Weights of a small self-supervised image encoder: widths [24, 48, 96].
Rows from block 2, named by matrix and row number. Rows with one number belong to one channel. Each number is 200 + 40 x the weight over its row's rms, rounded and kept within 0 to 999. All counts start at 0.
# convs0: expand pointwise conv (model.blocks.2.convs.0.weight, 144x24x1x1), inputs 0-23
# convs1: depthwise 3x3 conv, stride 2 (model.blocks.2.convs.1.weight, 144x1x3x3, trained with AdamW), a 3x3 kernel
# convs2: project pointwise conv (model.blocks.2.convs.2.weight, 48x144x1x1, transposed), outputs 0-47
convs0.0,224,143,216,224,196,241,200,238,272,162,238,125,152,207,103,194,252,167,205,174,189,195,176,200
convs0.1,162,210,163,127,153,198,247,236,266,214,185,153,239,190,219,208,165,185,267,253,258,183,146,207
convs0.4,135,173,186,199,152,214,204,192,215,303,240,189,182,238,238,252,241,252,212,158,189,147,145,204
convs0.6,188,206,204,191,194,271,147,198,235,205,160,234,108,157,192,179,152,201,177,210,267,166,186,119
convs0.7,216,211,121,210,173,203,155,158,210,221,275,220,201,192,237,267,234,163,235,158,199,105,206,200
convs0.8,209,224,186,208,171,208,189,179,237,162,127,254,201,258,204,242,246,142,164,224,236,294,247,210
convs0.10,142,176,233,203,221,199,182,261,241,224,249,289,165,228,255,193,190,196,224,206,158,165,157,275
convs0.11,186,192,241,233,297,241,221,256,170,238,246,167,261,198,218,166,203,261,237,221,153,157,196,182
convs0.12,134,224,172,227,194,182,236,154,135,278,207,191,180,223,99,206,208,269,222,184,226,205,203,212
convs0.13,207,239,216,262,202,180,206,163,167,282,271,185,193,213,145,226,219,180,123,218,261,147,212,217
convs0.14,188,168,299,161,145,223,171,131,151,219,213,175,202,249,197,174,170,203,201,167,186,281,163,204
convs0.15,229,221,158,130,160,200,200,166,168,248,234,220,190,291,174,152,146,199,201,174,197,289,205,202
convs0.17,172,230,224,213,135,186,158,161,258,188,175,230,150,246,238,247,217,205,162,210,167,257,108,182
convs0.18,211,181,193,227,234,181,242,147,200,130,166,226,187,138,207,135,192,226,187,253,242,275,151,251
convs0.19,187,195,171,146,140,168,159,144,215,109,151,211,160,165,185,184,189,124,186,167,204,245,164,192
convs0.20,147,141,218,174,254,164,191,160,201,150,198,148,188,275,186,265,147,199,136,233,226,182,190,174
convs1.0,200,135,185,217,275,250,220,225,222
convs1.1,215,237,234,208,256,277,207,231,239
convs1.4,233,213,185,256,268,198,226,262,223
convs1.6,213,218,220,224,274,251,228,255,232
convs1.7,192,157,154,196,149,128,204,169,161
convs1.8,198,170,127,203,155,123,206,191,187
convs1.10,180,137,160,187,166,179,192,126,165
convs1.11,195,186,219,165,141,190,153,120,178
convs1.12,217,245,230,163,122,143,198,211,214
convs1.13,148,135,164,170,146,176,222,224,226
convs1.14,173,217,243,159,219,279,174,188,248
convs1.15,186,173,171,190,218,189,226,285,265
convs1.17,224,249,238,212,184,211,215,126,139
convs1.18,223,223,149,143,187,266,232,207,156
convs1.19,190,176,188,240,215,143,254,273,185
convs1.20,186,220,221,242,141,140,178,250,238
convs2.0,202,223,217,189,234,289,216,225,179,154,213,150,171,170,140,217,169,237,134,243,203,268,228,246,164,294,216,193,234,207,192,168,182,212,141,215,195,276,239,172,212,120,235,162,247,198,163,166
convs2.1,167,177,230,199,188,190,176,187,235,167,200,117,204,310,212,225,209,188,225,161,265,134,173,219,202,167,196,184,174,209,170,195,254,174,99,242,194,261,193,125,181,281,216,176,242,225,213,166
convs2.4,146,196,240,214,206,171,209,185,198,222,201,217,233,181,189,208,169,224,172,215,188,232,210,228,239,196,209,214,208,230,231,92,255,132,117,228,147,183,107,211,131,166,170,265,173,132,184,130
convs2.6,270,216,226,178,199,233,196,255,150,156,194,157,168,152,117,245,144,202,194,229,228,234,256,234,187,290,219,187,230,148,182,141,194,178,162,240,199,267,191,188,212,116,238,146,230,221,212,195
convs2.7,191,218,250,153,170,196,149,213,185,154,192,252,232,135,229,171,184,202,131,180,177,181,156,256,188,167,234,218,154,225,164,218,256,142,184,123,227,221,223,264,206,270,203,209,150,275,238,267
convs2.8,234,192,204,139,233,214,186,244,187,189,257,174,216,202,234,288,216,157,220,189,257,197,174,162,163,174,216,145,171,175,156,185,212,141,270,230,146,202,237,190,209,152,280,237,191,204,153,92
convs2.10,191,211,166,251,134,210,183,172,156,161,242,172,222,95,192,183,143,225,130,224,192,139,175,188,222,141,244,151,185,256,197,201,125,279,236,210,226,205,220,189,162,265,173,163,166,200,219,214
convs2.11,104,170,204,155,189,279,183,184,270,215,204,187,221,170,189,238,267,134,124,187,191,185,172,238,207,196,169,179,202,173,163,225,182,269,205,206,224,191,202,222,191,276,219,137,162,218,268,271
convs2.12,152,185,172,179,262,221,142,173,200,245,268,197,153,202,164,214,231,215,199,197,223,146,162,306,155,225,199,267,222,128,192,177,229,189,224,157,212,216,179,181,214,245,231,196,121,145,119,203
convs2.13,257,236,208,248,212,122,267,217,208,222,215,247,210,165,198,141,177,172,222,222,175,164,172,238,252,182,153,196,190,233,146,176,176,167,220,153,262,256,208,225,110,144,160,176,233,218,137,262
convs2.14,228,241,175,202,222,199,169,195,230,178,150,228,219,134,190,193,224,145,168,159,229,253,237,253,229,177,191,186,252,213,298,293,142,170,178,167,274,161,158,141,185,147,137,183,197,194,202,215
convs2.15,176,211,189,190,155,198,205,206,187,169,180,171,117,221,142,226,237,111,119,174,207,210,206,146,253,204,186,216,267,163,186,246,174,199,233,139,152,194,168,259,149,182,196,240,205,204,114,270
convs2.17,168,172,208,247,233,183,233,156,206,203,210,231,262,191,253,238,227,257,291,252,119,183,204,242,195,197,181,253,169,121,213,185,262,199,185,197,225,245,141,176,199,121,237,148,243,212,189,161
convs2.18,150,227,207,190,252,234,223,160,187,246,216,151,140,253,195,134,237,206,188,239,244,186,243,217,132,215,167,149,165,217,251,183,165,273,185,208,210,254,189,147,191,187,149,198,269,99,226,194
convs2.19,171,223,156,233,173,195,205,208,224,234,204,173,253,243,130,239,192,179,211,173,162,131,177,184,246,253,211,263,259,232,197,197,184,276,278,153,142,159,171,110,209,201,154,148,149,195,200,176
convs2.20,289,179,202,239,175,179,244,192,216,187,231,259,136,207,215,220,208,218,169,194,188,264,234,200,227,261,212,175,217,138,212,181,225,214,195,275,159,272,238,105,257,201,201,276,250,162,207,175