config.toml
train_examples = 155796
expansion = 6
projector_out = 256
beta2 = 0.95
shampoo_beta = 0.95
Rows from block 5 of a small self-supervised image encoder, named by matrix and row number. Rows with one number belong to one channel. Each number is 128 + 24 x the weight over its row's rms, rounded and kept within 0 to 255. All counts start at 0. Numbers have three digits each. After the name is the row's rms in percent of the matrix's.
After each channel's rows are labels from the 100 images, of 14848, where the channel reaches its highest value: "top examples" is what is common among them. Only what is clearly more common there than usual is listed. The data: photos of plants, animals and fungi (iNaturalist).
# convs0: expand pointwise conv (model.blocks.5.convs.0.weight, 288x48x1x1), inputs 0-47
# convs1: depthwise 3x3 conv (model.blocks.5.convs.1.weight, 288x1x3x3, trained with AdamW), a 3x3 kernel
# convs2: project pointwise conv (model.blocks.5.convs.2.weight, 48x288x1x1, transposed), outputs 0-47

convs0.190 103:072144162155104136076116128127154142138082102125169145137142089124151143142092127067123103128107111134138145160133105142110121117113135129096129
convs1.190 089:132188140115111112115110116
convs2.190 116:133143129129153128111165163127076085113089108105140116193148188103111139152116148116099127159105126121140122133111138130124126159120103137116100
top examples: phylum Arthropoda; class Insecta

convs0.269 103:158128121107172087117096104087127116105122110164141155112117150159133152125124113123117161155158127132119127115109162106141102177155094129183137
convs1.269 089:116165154092100123113107114
convs2.269 095:158147139159134115126113144115126129094152111184166164086086092129112130142142133140141150118090149093114163110118142139171122116106138129143172
top examples: phylum Chordata; class Aves; order Accipitriformes

convs0.214 095:113112097046161128117109107145167106130119113150114147165134142117167119138096119100158130133123122148177134106144112114122109131146102132083122
convs1.214 092:127097122153096151108168118
convs2.214 090:120114137117087148107152141129150094110115144153152111151131117115153141087166105158095161112107102128097103087166119132141164079145111158125112
top examples: class Aves; order Accipitriformes

convs0.5 101:162130100164138102121170102071117155124110149122141117166138110150119120104131106142121167125117136119118152156132121143071173156126100105096126
convs1.5 114:113144123145142133144188145
convs2.5 088:106134115146133103157154132133107123132127119132149138096152152109166130155105154126124128115068179161102190113105099148130158121124155161136106
top examples: phylum Chordata; class Aves; order Accipitriformes; family: Accipitridae

convs0.36 094:082162126098104203118127112141132110094149117115150117109125107132146165106123104101143150095126118127111145155144100140144095113089124107167122
convs1.36 099:136160142134135131109076101
convs2.36 106:111145152118133172160133154142161087110157129145129119130087105105114110107172130112110147139173103115154138128088128140104138181158121142109095
top examples: order Anseriformes; family: Anatidae

convs0.161 091:105112122119167088138101158101095117104133106136127091162114112100141135107130150172113158078109062141113156143109127109102147137145119132133130
convs1.161 104:119121152118114184116144154
convs2.161 088:150139078131123119134129100105132090059118130098119167112147157113107078146128143136105145129133149165173146091125117141094134139115153134123122
top examples: order Accipitriformes; family: Accipitridae

convs0.114 101:148150100147164115113093139096097171109123151138122170096085097090113170162103135134113123115127120097158152107146147120151107099154137140131124
convs1.114 100:118082114123109128113086108
convs2.114 093:124130118106085123120118099201124112116109181159107120134162120141158124120120119153119134155162115126131098132117133161141122107192114099111145
top examples: order Anseriformes; family: Anatidae

convs0.176 097:157146072118121128102137130105139126102050114150133132137103107122146125146162116154135087095104126120097134095159093120131136172150135115127127
convs1.176 094:156131165139110142161139162
convs2.176 070:090087129163143191139113123152109127131145090167138155150148095120120114089143116097115159121108091139105141180119141107119132125150137104117129
top examples: order Accipitriformes; family: Accipitridae

convs0.204 108:149149120120134177106159155127112135163190134127092101123129103155174135154129155101109122153144100156128142149158172125157131107124111153129143
convs1.204 104:143114127145117132167158172
convs2.204 109:133165165164131107106135105111146154155172156102088105120112158139131121079138117123132111094166167157155117152139149146156161141135113143128147
top examples: phylum Arthropoda; class Insecta; order Lepidoptera

convs0.267 101:126140144118090082135138179099107159144158126108113168151133130124071150108098163160140151136140144144093134143157158132126128082132146145130119
convs1.267 093:123101125123099110140178151
convs2.267 112:163145128094144146105102107159123146123132147122127086136155162106132090144144090127113118131172111119137154204125144135112106130162147160107143
top examples: order Charadriiformes

convs0.252 101:143119068133118120132134153091104147119059099147130148126147132124162154151144123152120145093119139118091156093131119134132178154153153107127142
convs1.252 092:164144154151125152159142154
convs2.252 079:115093127154140111140152125114149108132146157119140159142133116113123144134181101209133130139137151130118165152080126158091128128124150135130081
top examples: order Accipitriformes; family: Accipitridae

convs0.172 106:108124116094092138109178143159157089139110135101167157130120107078140129136110092162106121163172111104112158150122123126111160132127152105126127
convs1.172 103:159163154128145131151161149
convs2.172 113:170143092101158108128117144075130158113132144121101116114128134151111153139132136169145107170151141105069133091135096153129122106091100140119137
top examples: phylum Arthropoda; class Insecta

convs0.194 101:127105118110111096126107092138130091138106114155156115121110156098140119119120114107133147078160151124117098109149048131103113146134162160138108
convs1.194 111:125133119141165143156173150
convs2.194 076:114112091107095164128142121101083104109096117128115101111088154118137164140146111122165126131128110162077175109123124148126127117081106143107114
top examples: class Aves

convs0.13 098:094126055134120106109154156123156105127121125153186125142140163150115122123146153123127115141119108158160110108131113181144084132136116128122159
convs1.13 086:137135109178140088131132106
convs2.13 093:136170099125135111127110119141148085117115128101135089097145096132091147150126130112108118144125150141168128071092105133123150138117063106110104
top examples: order Accipitriformes

convs0.40 108:114120100132169112116151124134121139119096128127125163142149118126098123120100132192127116105109119139149111191125144098130074099173140127086122
convs1.40 095:126099117115114121147182151
convs2.40 107:108099172142117127147127132106134129126122131142104130128144131104120079137184158124105116098117148104131069090110135084118136145167096126093156
top examples: class Aves; order Charadriiformes